From a checkpoint of a small audio frame classifier.
Training: muon at rate 0.011, batches of 256, held-out accuracy 100%.
Rows from block 4 of a small audio frame classifier, named by matrix and row number. Rows with one number belong to one channel. Each number is 50 + 10 x the weight over its row's rms, rounded and kept within 0 to 99. All counts start at 0.
After each channel's rows are labels from the 100 clips, of 14848, where the channel reaches its highest value: "lies over" is the class under the peak. Only what is clearly more common there than usual is listed. The data: synthesized solo parts of chorales (CocoChorales).
# convs0: expand pointwise conv (model.blocks.4.convs.0.weight, 960x160x1, standardized in use), inputs 0-159
# convs1: depthwise width-5 conv (model.blocks.4.convs.1.weight, 960x1x5, trained with AdamW), a 5 kernel
# convs2: project pointwise conv (model.blocks.4.convs.2.weight, 160x960x1, standardized in use, transposed), outputs 0-159

convs0.355:54 34 60 47 47 64 45 47 43 54 48 36 47 56 57 36 51 69 39 52 42 65 64 44 69 43 64 44 53 65 61 31 56 54 60 41 59 50 48 57 53 35 54 49 45 30 61 54 29 57 56 48 72 48 59 54 40 55 47 60 68 42 36 50 46 34 30 52 34 62 56 54 61 41 38 52 68 46 51 52 53 41 42 66 58 40 55 64 59 56 42 54 39 66 28 40 38 53 35 42 45 57 43 49 67 55 45 48 46 46 65 42 52 63 56 76 63 52 53 39 58 46 32 60 56 44 61 36 44 53 41 41 56 47 38 52 50 40 43 40 42 39 33 65 33 45 60 37 50 58 56 55 48 55 49 65 56 50 39 52
convs1.355:59 31 51 59 49
convs2.355:31 43 60 56 45 43 43 50 40 46 27 50 56 51 49 34 58 51 41 59 41 32 38 52 50 52 54 47 33 31 37 45 48 51 48 69 46 65 45 43 59 61 39 47 42 51 56 24 43 45 55 64 35 62 53 43 57 63 48 53 64 34 57 63 55 46 58 63 47 25 49 56 51 42 49 50 54 49 62 59 62 59 67 45 47 50 68 35 34 44 62 54 49 35 67 44 53 59 56 45 57 63 47 47 49 60 49 70 49 62 48 26 47 54 51 52 42 40 64 56 47 39 50 47 57 54 47 43 52 54 64 42 55 53 63 28 56 62 43 68 54 63 52 48 48 57 49 53 56 39 57 58 39 64 46 61 44 29 56 24
lies over: silence; D3

convs0.658:34 29 50 63 50 59 46 57 57 48 48 36 46 43 63 57 59 44 52 57 65 72 49 48 42 57 46 36 56 47 52 49 64 60 36 43 37 42 43 38 62 55 36 45 38 45 52 32 70 70 67 71 36 53 51 56 52 50 46 33 34 52 59 60 41 47 48 62 42 39 58 44 73 60 38 29 39 66 57 56 56 53 70 36 53 42 48 61 54 48 58 43 64 44 42 45 42 41 62 54 68 46 54 53 41 37 46 59 54 55 50 36 37 39 47 33 47 41 55 60 50 51 46 36 46 71 52 48 59 31 54 63 61 51 60 59 57 41 45 45 49 53 40 49 47 62 46 45 72 39 39 48 56 55 56 51 39 59 55 46
convs1.658:33 63 47 51 55
convs2.658:33 25 48 43 45 49 47 66 34 48 44 41 39 46 54 55 48 59 39 59 52 58 52 34 52 55 58 43 48 40 41 49 66 66 44 47 58 27 56 41 62 53 43 41 48 40 48 42 54 53 55 56 55 45 40 55 69 30 48 56 37 46 55 62 32 57 46 51 50 41 55 49 68 50 57 34 27 60 46 47 65 55 48 36 57 39 42 41 51 41 65 48 65 43 44 46 51 54 72 53 54 58 60 48 46 47 44 54 46 49 56 52 32 25 38 38 42 58 62 56 48 60 44 46 60 72 49 46 59 32 34 61 57 40 58 46 57 39 44 29 53 56 42 56 59 57 52 54 60 36 42 48 46 57 44 55 40 84 40 49
lies over: D5

convs0.486:67 40 38 50 47 53 33 64 44 46 54 52 54 29 43 66 58 55 46 60 57 50 54 42 59 42 42 59 42 69 43 30 50 57 58 54 46 38 52 51 61 32 64 58 57 41 54 38 66 47 55 57 59 58 44 51 54 55 52 18 35 44 54 58 28 45 51 46 49 49 33 57 62 49 56 55 43 70 53 42 20 50 34 46 31 54 45 61 68 57 61 52 30 67 53 50 66 56 56 44 51 41 15 59 39 53 61 45 42 35 53 52 53 46 52 52 50 54 65 58 58 42 58 36 45 46 45 48 69 53 49 66 53 63 49 58 48 44 49 45 40 46 53 42 50 53 53 56 57 63 48 52 53 37 45 52 60 59 43 44
convs1.486:55 40 52 53 69
convs2.486:45 59 45 45 57 63 35 61 58 46 42 63 43 33 53 56 60 43 45 62 50 59 60 53 54 43 49 61 37 55 41 38 57 62 63 73 53 44 48 39 47 47 39 55 48 55 46 49 58 41 52 47 64 48 35 49 51 67 68 55 34 43 52 53 41 76 47 43 46 71 64 56 61 41 54 69 45 67 56 65 47 60 39 51 50 67 55 48 57 65 45 66 68 56 57 59 53 53 49 43 51 40 44 46 41 58 31 42 50 51 42 58 49 41 57 45 61 48 65 40 49 42 55 39 39 65 53 47 53 54 42 73 59 81 64 57 53 59 52 40 54 64 60 56 52 33 63 55 50 63 56 63 53 45 36 64 48 72 55 43
lies over: C#4; silence

convs0.550:45 48 41 51 39 63 58 44 48 44 40 59 72 54 46 40 58 38 46 56 42 42 49 37 57 52 44 61 61 42 28 38 69 55 35 60 65 55 50 59 55 43 63 49 49 54 53 41 62 37 40 51 68 55 58 37 44 47 56 44 52 52 33 40 33 39 54 34 73 59 45 59 40 59 57 70 43 58 31 46 35 56 42 50 46 56 50 45 54 68 58 49 42 43 58 39 55 48 64 59 48 56 49 65 57 67 33 36 43 40 49 56 64 36 48 71 55 42 46 34 55 58 41 54 42 61 47 32 57 64 68 53 50 46 38 52 44 54 44 55 37 37 69 58 46 39 56 53 56 60 59 50 36 37 30 52 58 64 46 48
convs1.550:46 56 66 40 41
convs2.550:32 42 51 54 43 61 32 51 37 60 74 48 52 38 41 28 50 53 65 44 48 56 60 48 52 56 47 55 31 57 49 61 46 52 52 66 38 56 44 48 52 63 35 47 49 46 60 41 65 36 52 49 61 34 38 55 26 32 59 52 25 58 47 48 60 49 35 41 45 51 60 37 59 40 64 53 38 70 41 53 55 55 54 43 45 56 45 58 55 51 79 63 63 59 57 36 59 51 48 57 50 41 50 47 38 50 38 45 60 55 40 57 43 58 37 53 54 53 45 56 64 52 52 59 39 63 60 32 58 47 58 34 43 46 47 50 53 62 62 46 55 55 52 66 69 44 52 66 55 52 52 52 32 42 38 67 39 56 32 58
lies over: C#4

convs0.116:31 45 51 60 60 50 53 48 53 73 52 65 34 51 50 39 60 36 58 67 55 31 54 55 49 44 44 43 55 58 54 57 57 47 61 61 31 36 48 36 63 33 59 63 47 54 59 46 49 44 48 57 39 68 65 56 35 44 38 49 47 49 63 54 53 35 55 40 65 42 61 47 65 34 51 51 51 65 33 72 43 45 36 51 54 50 50 43 34 61 62 49 58 60 26 63 49 44 46 58 65 45 49 48 30 52 39 66 40 58 34 36 29 54 44 57 58 53 51 48 62 64 51 47 47 42 34 45 51 60 40 61 65 43 40 48 36 61 49 49 37 44 39 71 48 49 59 55 52 44 35 54 60 51 49 55 61 45 50 52
convs1.116:39 39 65 53 46
convs2.116:40 47 59 64 57 54 55 33 54 52 48 63 55 35 42 52 58 46 38 65 49 59 52 38 35 41 56 51 59 73 47 46 44 47 42 58 61 61 49 38 56 41 46 58 58 77 61 49 63 48 55 37 53 55 63 42 63 46 45 48 53 46 65 43 45 39 59 47 59 54 31 47 50 36 44 32 54 57 49 51 54 41 49 40 61 64 48 38 39 71 57 44 59 69 42 42 62 56 65 33 49 70 53 37 55 53 76 65 53 54 55 28 44 44 48 57 39 36 56 49 59 63 55 58 52 59 44 48 40 63 50 45 54 57 42 52 58 53 47 51 62 18 69 51 61 45 54 58 69 42 64 56 63 46 56 44 65 53 54 49
lies over: silence

convs0.134:47 56 41 52 52 41 56 56 42 53 46 53 42 41 40 31 53 72 44 47 33 42 43 47 45 57 54 46 31 59 55 42 40 40 56 56 59 49 62 56 57 49 45 55 61 67 58 51 48 57 58 47 40 62 46 26 42 49 29 38 47 41 71 45 51 42 57 65 52 63 55 60 47 53 42 31 57 60 41 68 61 42 47 47 27 55 41 48 59 57 40 47 55 47 63 30 40 48 42 49 46 71 47 34 49 46 61 39 51 61 60 46 62 43 73 43 45 44 66 40 33 55 59 70 57 72 51 63 56 49 48 60 47 36 52 60 51 44 29 38 48 46 50 53 47 37 50 45 60 47 54 44 65 73 41 63 60 53 45 43
convs1.134:60 38 39 62 50
convs2.134:51 43 46 48 43 57 41 54 45 65 43 49 26 55 60 40 57 44 56 36 58 39 45 59 54 50 32 55 50 45 32 41 47 59 44 55 70 42 52 41 55 57 39 41 34 75 34 42 41 48 26 47 50 65 60 64 62 39 60 53 42 69 54 39 54 62 61 55 39 38 53 52 37 35 50 69 50 56 54 50 48 64 41 46 49 43 62 54 63 32 57 42 50 45 45 55 37 67 48 46 59 49 47 63 54 65 49 46 47 65 49 25 58 24 54 48 49 42 42 53 45 41 54 52 55 45 47 52 47 43 45 70 44 64 45 64 41 35 74 43 49 51 41 52 54 69 54 42 59 47 52 67 49 37 58 55 45 43 68 50
lies over: D5

convs0.529:54 49 56 56 51 62 39 51 45 63 46 42 41 41 55 72 51 52 46 44 54 47 55 59 45 50 67 45 44 57 48 33 37 62 55 54 49 46 67 48 62 41 59 51 55 51 43 56 46 46 48 47 41 64 40 63 58 40 36 52 41 55 25 47 21 40 72 40 51 38 40 64 69 44 45 70 38 52 61 50 54 52 52 48 56 32 38 51 67 58 46 53 42 54 63 49 55 53 42 54 55 46 39 23 53 49 48 66 50 52 32 37 74 39 54 54 42 57 74 50 62 43 51 55 63 46 58 40 62 47 31 51 39 69 42 31 40 54 50 63 45 56 51 50 39 44 36 48 46 65 44 46 57 43 60 52 59 59 36 48
convs1.529:42 49 52 66 63
convs2.529:38 53 34 46 39 45 43 60 54 49 44 69 47 50 39 30 61 42 52 65 46 56 51 55 48 43 29 55 43 54 42 37 73 44 51 62 60 61 28 51 54 60 42 46 40 53 51 33 62 42 40 51 39 40 44 36 35 63 62 52 53 41 59 47 65 62 55 55 49 64 56 47 51 47 61 56 49 44 44 54 68 54 51 60 52 77 60 53 33 26 31 53 60 47 46 48 58 55 62 56 48 42 44 56 45 38 48 51 38 40 51 71 48 68 50 42 50 45 31 55 48 61 68 42 30 60 49 62 41 50 58 53 72 41 58 49 55 43 61 39 49 43 38 51 67 61 51 54 43 46 53 56 45 43 46 49 29 57 62 39
lies over: C#4

convs0.186:40 38 58 54 44 55 51 59 53 45 58 58 59 53 49 45 36 39 37 48 57 45 53 44 66 51 59 44 46 44 58 38 67 45 60 39 59 54 50 56 62 42 53 60 54 47 53 42 54 47 68 40 63 52 53 39 54 46 30 56 51 45 62 58 35 38 59 41 32 24 57 51 46 59 39 39 43 46 60 58 45 56 43 71 48 41 46 66 54 43 47 35 44 73 62 51 47 52 47 41 50 60 68 32 66 51 46 71 47 44 46 45 36 47 50 47 65 32 54 52 70 47 55 37 46 30 62 45 53 67 53 47 63 48 44 43 40 52 52 49 66 65 42 65 58 26 47 43 63 60 42 63 44 56 33 47 61 45 50 25
convs1.186:45 39 51 67 41
convs2.186:60 56 63 48 73 49 56 37 58 48 60 64 67 46 47 54 51 57 43 58 42 49 45 37 54 49 64 51 48 62 39 66 41 58 47 61 61 77 56 46 41 52 58 55 54 39 66 40 42 33 49 64 45 58 38 37 58 42 32 50 55 46 59 42 30 53 31 41 25 38 39 51 44 46 36 67 61 45 49 49 62 51 52 47 48 40 53 39 42 74 71 50 45 47 71 45 39 59 48 61 49 60 47 54 53 56 49 55 48 60 39 48 57 55 44 42 54 62 71 50 51 41 61 42 40 41 37 34 38 59 55 51 57 60 41 62 36 63 34 56 56 50 48 48 57 32 49 48 56 54 62 43 46 61 55 50 65 58 64 33
lies over: D5

convs0.628:26 56 33 59 40 67 22 47 44 46 23 31 37 45 56 59 45 39 51 58 46 42 29 38 62 52 51 43 44 58 58 44 45 54 42 47 51 47 55 54 56 58 54 66 51 39 50 64 59 65 46 42 51 47 68 35 50 40 30 44 50 35 45 52 53 53 54 49 38 57 48 57 53 38 59 54 56 42 39 30 54 51 52 46 65 47 53 53 60 46 47 61 64 60 57 50 45 38 55 65 39 73 54 46 30 43 75 54 38 42 51 71 50 56 51 65 46 55 41 51 58 44 47 62 44 44 65 55 46 59 58 43 47 49 66 66 45 39 63 50 55 37 43 52 43 52 37 48 54 58 60 41 73 41 51 55 64 46 52 64
convs1.628:61 58 52 38 37
convs2.628:35 58 68 57 48 41 51 28 53 52 54 47 34 40 36 34 59 51 33 49 46 45 41 47 58 39 64 50 44 42 67 33 47 50 52 49 34 47 57 77 58 44 51 51 58 33 47 63 40 69 47 33 38 57 46 43 57 47 52 46 51 49 51 58 66 56 57 44 48 39 52 52 30 67 47 51 48 37 42 60 66 47 70 75 67 56 42 53 53 56 57 44 41 38 40 53 53 56 46 54 45 49 60 59 54 62 41 50 40 47 41 47 60 50 88 50 56 49 71 37 44 52 56 42 33 57 53 38 35 43 45 50 53 41 56 54 59 62 35 41 49 59 62 42 45 51 66 55 43 48 54 48 56 56 50 52 41 40 36 51
lies over: F3

convs0.677:52 37 52 61 40 39 58 37 34 34 48 43 46 48 52 53 59 44 48 55 40 44 34 52 36 60 61 48 46 46 55 50 42 65 45 34 39 75 57 39 40 44 34 45 56 62 44 47 68 73 58 41 37 62 32 54 71 56 54 42 63 49 31 37 62 54 53 42 55 49 68 72 33 57 47 62 47 39 50 56 42 32 50 48 53 42 36 40 42 21 58 63 60 43 57 43 51 70 47 50 46 65 46 54 65 48 44 47 59 53 47 52 56 45 45 56 35 37 47 52 53 55 50 43 41 59 41 63 58 49 45 64 43 42 61 36 43 60 52 67 41 48 58 43 38 50 56 66 52 61 53 53 48 54 66 57 65 57 47 59
convs1.677:37 56 64 39 49
convs2.677:45 34 54 43 58 52 53 45 47 47 60 50 56 48 64 47 25 47 47 61 55 26 34 53 50 48 43 68 37 42 34 47 39 51 35 41 51 63 47 40 63 55 48 39 57 41 49 58 64 56 73 37 53 66 58 48 53 70 47 60 48 49 35 51 41 46 54 55 42 47 41 40 40 45 41 49 33 52 46 43 31 34 51 35 33 31 20 43 37 46 48 52 48 49 56 40 35 50 50 52 58 54 40 41 50 56 43 49 53 36 38 43 62 59 40 54 32 47 56 59 58 62 54 58 30 53 60 51 48 56 69 52 50 72 61 56 52 40 49 54 54 40 50 41 71 47 52 43 35 45 39 53 46 57 60 57 72 52 62 50
lies over: F3

convs0.185:44 55 64 34 54 30 56 65 47 37 46 56 61 54 52 55 49 37 59 47 34 56 41 50 57 83 62 62 59 65 55 43 50 40 58 54 55 62 31 67 46 51 34 42 37 44 37 48 51 35 61 46 51 38 40 52 57 62 47 42 57 54 40 61 62 67 63 38 31 50 56 51 63 58 43 47 54 57 55 41 37 45 43 56 54 52 48 40 60 52 44 34 41 32 43 51 45 73 51 41 32 62 76 49 61 49 56 45 36 25 63 45 46 46 49 52 55 44 49 55 48 58 41 54 56 42 42 48 47 44 38 56 41 54 80 53 70 57 49 50 50 37 40 53 54 51 68 58 46 52 55 46 48 54 40 45 58 42 42 43
convs1.185:51 60 32 58 49
convs2.185:51 47 40 51 50 52 49 37 63 48 50 58 44 61 58 45 50 47 48 39 56 57 58 63 53 38 34 73 34 64 46 51 34 52 23 55 45 58 47 35 31 63 35 73 68 58 55 45 46 54 50 39 57 45 45 27 50 49 57 45 49 33 52 49 81 60 50 25 62 60 42 54 40 58 45 56 60 49 60 52 71 62 54 53 49 38 52 42 50 48 54 51 55 38 52 52 65 46 45 81 49 65 27 30 51 50 49 44 61 63 53 56 73 49 46 40 48 46 48 51 58 52 57 37 39 34 55 56 55 58 43 49 56 50 52 56 58 47 42 57 50 52 45 53 45 51 57 54 41 38 57 72 51 51 43 42 39 49 48 54
lies over: D5

convs0.581:37 69 45 54 58 49 48 58 47 49 62 61 52 60 41 53 69 58 65 50 33 61 08 36 49 61 42 47 45 72 56 54 45 43 49 50 37 56 52 48 67 45 48 56 43 53 46 42 61 47 31 46 64 58 55 51 53 52 48 59 50 59 45 56 58 42 58 37 46 42 39 70 70 42 55 47 56 60 46 39 63 49 59 40 47 44 40 41 50 34 52 55 43 49 48 53 40 33 56 56 77 42 46 58 52 33 65 39 64 57 48 62 67 35 53 45 53 74 52 40 46 64 48 42 54 26 50 52 45 61 59 47 51 54 43 54 45 51 52 44 42 44 54 38 51 39 50 47 32 40 52 45 57 29 51 52 64 60 45 42
convs1.581:55 52 68 41 41
convs2.581:34 56 56 42 50 53 56 46 37 63 72 47 43 53 43 50 60 35 50 53 57 37 46 44 47 58 35 42 21 48 39 48 44 43 48 69 38 47 63 37 56 61 47 48 40 49 54 53 56 48 68 47 56 62 50 66 47 44 51 52 42 48 47 34 52 40 32 36 31 57 50 48 67 44 54 50 50 41 53 58 39 62 57 45 37 47 45 44 56 58 56 41 40 52 55 46 24 81 37 38 64 44 47 61 50 59 46 40 70 45 45 47 58 60 46 45 45 54 50 37 40 49 49 58 67 55 55 43 51 36 47 29 50 36 37 58 16 37 36 56 46 46 33 43 46 38 51 59 34 51 61 55 45 39 45 54 51 52 45 44
lies over: silence

convs0.523:35 57 60 49 53 61 43 51 31 62 46 37 51 37 46 55 51 41 64 51 47 61 52 48 62 30 55 54 62 44 39 56 43 56 61 57 54 43 63 45 49 46 59 54 41 36 40 48 38 61 52 57 49 50 39 61 47 49 53 38 50 38 57 46 70 58 45 62 54 36 49 56 51 48 51 61 50 60 73 53 42 48 63 55 46 48 42 69 52 63 59 31 47 44 61 38 58 63 53 43 49 56 42 43 39 39 23 25 58 49 42 53 27 52 42 64 37 56 28 52 54 66 59 47 53 49 71 48 31 51 39 48 56 53 65 37 43 48 49 68 46 43 47 44 62 44 37 43 47 30 55 73 61 63 51 44 61 64 60 44
convs1.523:62 58 35 44 46
convs2.523:52 53 46 53 57 58 47 45 52 40 36 46 37 47 47 52 31 57 59 46 57 45 53 74 53 43 60 50 47 53 53 57 45 33 44 38 60 61 48 33 31 36 40 61 50 57 59 55 48 61 42 39 50 48 69 54 52 54 48 43 40 35 38 58 45 47 61 43 61 43 44 50 52 57 44 50 65 55 66 69 42 51 39 42 44 58 60 41 65 61 60 36 45 58 53 44 50 39 49 50 30 53 69 33 51 70 49 37 55 51 37 24 64 49 29 40 34 63 53 48 49 53 39 47 43 43 47 63 60 51 33 50 38 38 47 58 47 33 50 60 53 67 61 43 49 63 61 75 54 49 50 31 43 42 58 43 72 37 59 44
lies over: silence

convs0.675:36 49 44 64 49 38 52 28 42 48 50 61 51 43 58 68 67 43 64 59 48 49 44 50 35 61 41 68 48 50 55 55 47 41 63 49 46 54 59 44 43 48 47 54 51 45 34 57 36 52 42 55 65 65 44 62 59 49 64 53 51 67 39 57 46 53 67 58 46 53 55 41 52 38 61 47 36 53 26 38 45 42 58 41 40 38 42 55 49 22 35 48 53 43 69 47 62 49 35 77 52 75 49 55 38 44 57 54 56 64 37 48 44 52 54 55 46 36 42 49 49 59 64 40 49 66 40 51 60 33 60 57 54 41 55 50 37 68 63 37 59 45 66 38 45 54 53 58 49 61 58 43 52 58 41 48 37 40 32 44
convs1.675:51 37 39 59 61
convs2.675:34 57 54 43 30 53 47 60 82 55 23 30 53 58 61 44 39 47 46 50 52 48 55 46 53 43 30 53 45 63 55 40 39 39 55 57 44 61 38 47 70 48 41 61 49 35 68 61 48 80 73 45 52 22 39 48 56 47 49 54 54 50 46 44 47 49 46 41 53 69 49 53 34 50 47 52 47 37 60 51 44 57 41 52 55 50 55 61 48 55 46 40 55 56 47 58 50 40 61 44 45 58 57 46 50 31 46 49 65 41 56 53 67 61 54 50 70 50 42 53 51 52 59 51 42 61 47 43 50 77 65 39 60 56 45 35 50 38 49 46 51 50 50 50 61 40 53 61 52 65 76 57 37 48 48 62 61 48 54 50
lies over: F3; F#3

convs0.456:52 49 28 45 51 43 36 37 69 39 43 48 55 34 45 50 39 46 51 60 42 51 31 47 48 53 69 52 43 48 48 28 69 46 47 49 70 63 55 59 59 44 52 33 54 53 48 55 55 40 45 58 57 54 55 53 56 51 55 52 52 55 58 44 46 31 52 50 60 39 42 35 69 54 59 44 43 41 27 66 58 70 34 46 67 42 60 34 35 52 63 49 60 52 46 45 60 38 35 43 49 36 45 44 54 38 65 59 41 53 65 61 43 61 49 43 48 51 55 43 47 60 51 44 36 53 54 63 66 63 54 54 58 52 58 42 49 40 71 69 49 78 51 67 33 51 64 52 37 44 35 47 46 42 42 52 58 48 51 42
convs1.456:37 39 60 60 48
convs2.456:47 47 62 56 44 33 40 50 52 56 60 62 51 31 33 57 32 43 58 53 65 59 42 41 64 60 53 56 58 48 43 49 53 33 72 43 65 50 46 57 36 50 48 36 54 43 47 45 43 37 61 38 45 62 55 45 43 59 53 59 17 38 63 59 43 38 51 35 46 52 38 29 55 30 55 40 58 62 29 37 56 43 44 44 52 49 45 54 39 41 53 36 49 63 58 55 34 53 20 47 48 58 55 58 61 47 48 61 52 50 54 52 53 54 59 63 48 41 47 43 61 51 66 42 48 47 44 39 58 57 56 54 43 49 37 48 43 52 68 64 58 36 50 41 33 38 46 42 61 53 37 48 53 55 47 32 30 52 64 44
lies over: D5

convs0.167:47 45 22 44 57 50 60 32 52 61 45 30 58 66 45 49 63 67 64 61 52 44 49 42 42 61 48 53 46 46 36 54 66 43 36 61 58 49 63 58 55 32 56 49 56 33 59 51 28 35 73 56 48 55 34 38 55 62 53 54 65 47 60 51 54 56 45 44 35 48 55 46 54 56 50 42 50 47 73 58 50 54 41 62 62 42 26 61 40 28 43 54 53 45 41 59 52 33 57 44 54 18 54 55 70 43 54 61 59 56 59 65 41 38 41 56 45 40 44 56 67 44 55 42 38 42 38 65 48 61 48 51 39 56 54 52 49 52 41 49 38 60 50 54 55 51 53 55 53 46 54 65 59 45 53 45 46 41 58 34
convs1.167:63 61 49 39 41
convs2.167:37 47 47 43 31 48 47 68 25 49 26 47 47 52 65 60 45 44 53 44 50 38 64 54 47 54 47 64 46 48 43 51 60 42 35 41 40 33 43 56 49 48 35 48 29 63 56 40 71 46 57 44 65 45 47 59 41 20 76 47 45 54 55 43 53 45 48 64 56 53 56 63 39 61 55 57 51 55 50 39 47 57 50 48 37 32 50 39 37 36 26 61 59 47 48 51 49 57 75 47 41 55 48 44 48 55 38 46 46 51 50 69 55 60 45 58 43 60 40 59 46 59 50 61 66 54 54 44 57 38 59 34 51 51 53 22 57 27 65 46 59 61 50 58 46 49 45 58 45 41 52 56 49 54 54 59 39 49 52 55
lies over: D5

convs0.469:59 40 32 57 53 57 44 44 49 38 59 56 46 51 57 57 59 61 51 41 54 58 42 50 50 44 45 45 53 51 48 58 31 56 50 56 34 56 56 50 50 38 51 60 49 39 47 47 58 65 45 59 53 62 47 35 33 62 54 74 55 50 65 57 49 35 47 49 42 60 50 52 52 53 42 47 42 46 49 44 65 39 46 46 34 29 35 67 61 72 64 54 50 27 46 59 35 36 37 91 53 54 47 50 40 30 55 40 56 47 47 63 38 53 48 52 66 64 48 45 46 49 48 48 45 46 55 73 50 64 52 61 40 54 46 46 47 53 39 36 37 34 35 54 25 47 59 51 49 55 60 65 62 37 56 46 67 53 60 48
convs1.469:53 45 61 34 59
convs2.469:47 53 57 49 51 53 35 41 47 49 42 54 69 56 66 56 47 36 39 32 52 47 51 46 39 58 46 45 66 49 56 56 55 58 39 52 47 52 52 45 39 56 57 67 39 46 45 54 42 64 44 39 71 70 59 60 49 54 47 41 60 55 62 48 50 44 40 40 58 68 52 56 50 50 51 67 45 48 52 48 58 63 33 54 57 43 46 58 45 55 54 54 48 37 53 64 30 42 36 72 45 43 40 63 60 59 54 51 49 66 50 49 67 41 44 46 69 69 51 42 42 69 65 57 47 72 39 49 46 62 44 34 48 59 48 37 50 60 39 82 56 47 38 61 54 50 56 65 50 30 61 43 54 45 60 40 68 60 30 59
lies over: silence

convs0.692:34 66 64 21 53 37 48 46 42 47 56 55 43 52 62 53 46 48 57 58 53 53 47 46 57 58 43 53 64 61 36 43 73 46 46 47 56 53 39 38 62 58 33 45 48 39 60 38 56 53 46 51 60 54 68 37 39 62 46 51 55 48 56 36 51 56 76 49 54 41 55 74 46 26 21 55 51 46 40 46 51 61 31 70 45 40 58 46 42 43 55 44 52 49 54 50 54 51 50 53 59 35 49 52 53 51 56 40 63 61 34 35 66 43 54 40 55 51 61 43 56 48 61 53 49 58 37 40 45 50 40 45 59 59 50 54 54 56 19 58 43 52 49 50 45 39 73 40 66 47 64 42 48 51 43 46 69 63 41 49
convs1.692:50 69 46 41 43
convs2.692:59 53 53 48 36 52 37 59 67 62 63 21 59 47 59 48 55 29 38 65 34 57 52 53 56 46 54 49 42 51 54 52 64 68 53 59 62 44 53 64 66 43 51 43 59 69 51 47 50 48 57 59 45 42 42 42 61 67 56 58 58 51 45 45 71 54 50 69 46 15 54 46 41 60 60 56 41 65 45 47 71 71 69 34 45 52 59 50 52 71 60 63 54 52 42 51 64 63 35 52 39 45 43 58 41 44 42 37 56 49 56 61 47 56 56 55 46 47 61 52 44 55 57 29 45 63 61 53 56 52 50 64 37 50 50 39 39 60 51 56 42 50 54 52 54 48 46 63 51 49 63 51 36 41 42 56 60 41 44 42
lies over: silence

convs0.507:53 48 32 41 43 52 52 59 46 69 46 66 55 51 35 70 58 47 41 42 55 59 43 47 56 60 50 68 56 50 67 48 33 47 58 60 53 55 40 19 41 49 31 60 53 59 55 48 51 47 51 30 70 31 60 44 40 52 47 54 54 47 48 51 54 50 43 40 57 52 48 55 55 55 60 54 45 56 50 24 50 64 52 44 54 45 36 34 59 57 51 49 47 55 63 41 64 56 53 57 39 35 39 52 67 32 64 41 57 58 33 58 48 48 70 58 41 56 42 60 66 46 36 61 40 44 47 44 64 77 43 55 34 68 38 40 51 48 57 48 34 32 59 38 58 58 49 52 49 48 43 39 49 63 45 44 45 46 55 48
convs1.507:64 53 44 52 34
convs2.507:51 48 37 44 49 52 45 59 48 61 61 42 42 53 51 63 52 55 49 39 50 47 62 56 60 41 47 72 37 50 60 35 46 27 54 41 44 50 57 51 41 62 46 44 51 62 69 63 56 48 50 57 36 43 42 60 42 50 59 54 41 49 52 57 42 39 36 26 41 56 48 50 66 40 57 46 46 38 42 51 53 48 57 66 56 76 45 30 51 61 53 63 45 64 54 49 47 59 30 54 51 52 49 43 46 44 52 48 42 49 57 72 38 37 48 49 50 68 29 44 57 50 49 60 45 69 55 50 56 43 27 41 26 38 48 48 55 62 45 48 47 65 51 38 46 42 66 65 31 62 35 34 36 70 41 47 46 63 55 50
lies over: D5

convs0.16:51 45 27 40 55 52 37 33 55 47 47 46 60 66 48 68 46 42 54 75 64 62 67 56 59 58 54 43 45 62 47 45 26 66 49 46 43 49 46 25 60 43 50 47 53 50 56 64 58 27 40 60 61 51 57 51 58 38 44 74 62 42 49 47 37 59 33 56 62 50 50 41 68 42 51 52 47 60 37 51 45 46 58 52 48 42 64 42 36 49 43 64 60 69 44 48 39 44 35 57 51 40 43 52 42 48 46 46 51 54 47 50 49 56 51 72 54 53 39 51 56 44 48 40 48 69 37 43 53 54 67 44 44 36 49 41 64 33 52 39 57 51 44 65 61 61 42 64 30 54 37 33 51 62 40 51 52 44 55 59
convs1.16:34 41 60 59 51
convs2.16:33 34 41 45 31 34 40 34 41 48 56 47 46 55 31 57 57 53 49 40 66 52 60 55 51 58 46 50 46 62 48 39 48 60 62 41 58 45 49 26 38 44 51 53 55 57 46 50 61 37 55 48 53 63 67 50 55 70 43 69 36 53 48 53 44 71 42 60 46 50 52 47 55 40 33 57 57 60 36 65 44 32 29 39 31 32 65 49 53 45 49 63 53 50 43 69 53 42 48 67 56 53 56 58 61 47 53 52 57 57 63 42 59 63 39 60 48 41 25 61 40 38 56 49 43 46 42 36 44 47 74 46 51 45 38 46 67 38 55 46 51 55 49 37 48 37 38 50 61 44 46 52 62 48 50 37 47 63 70 44
lies over: F3; E3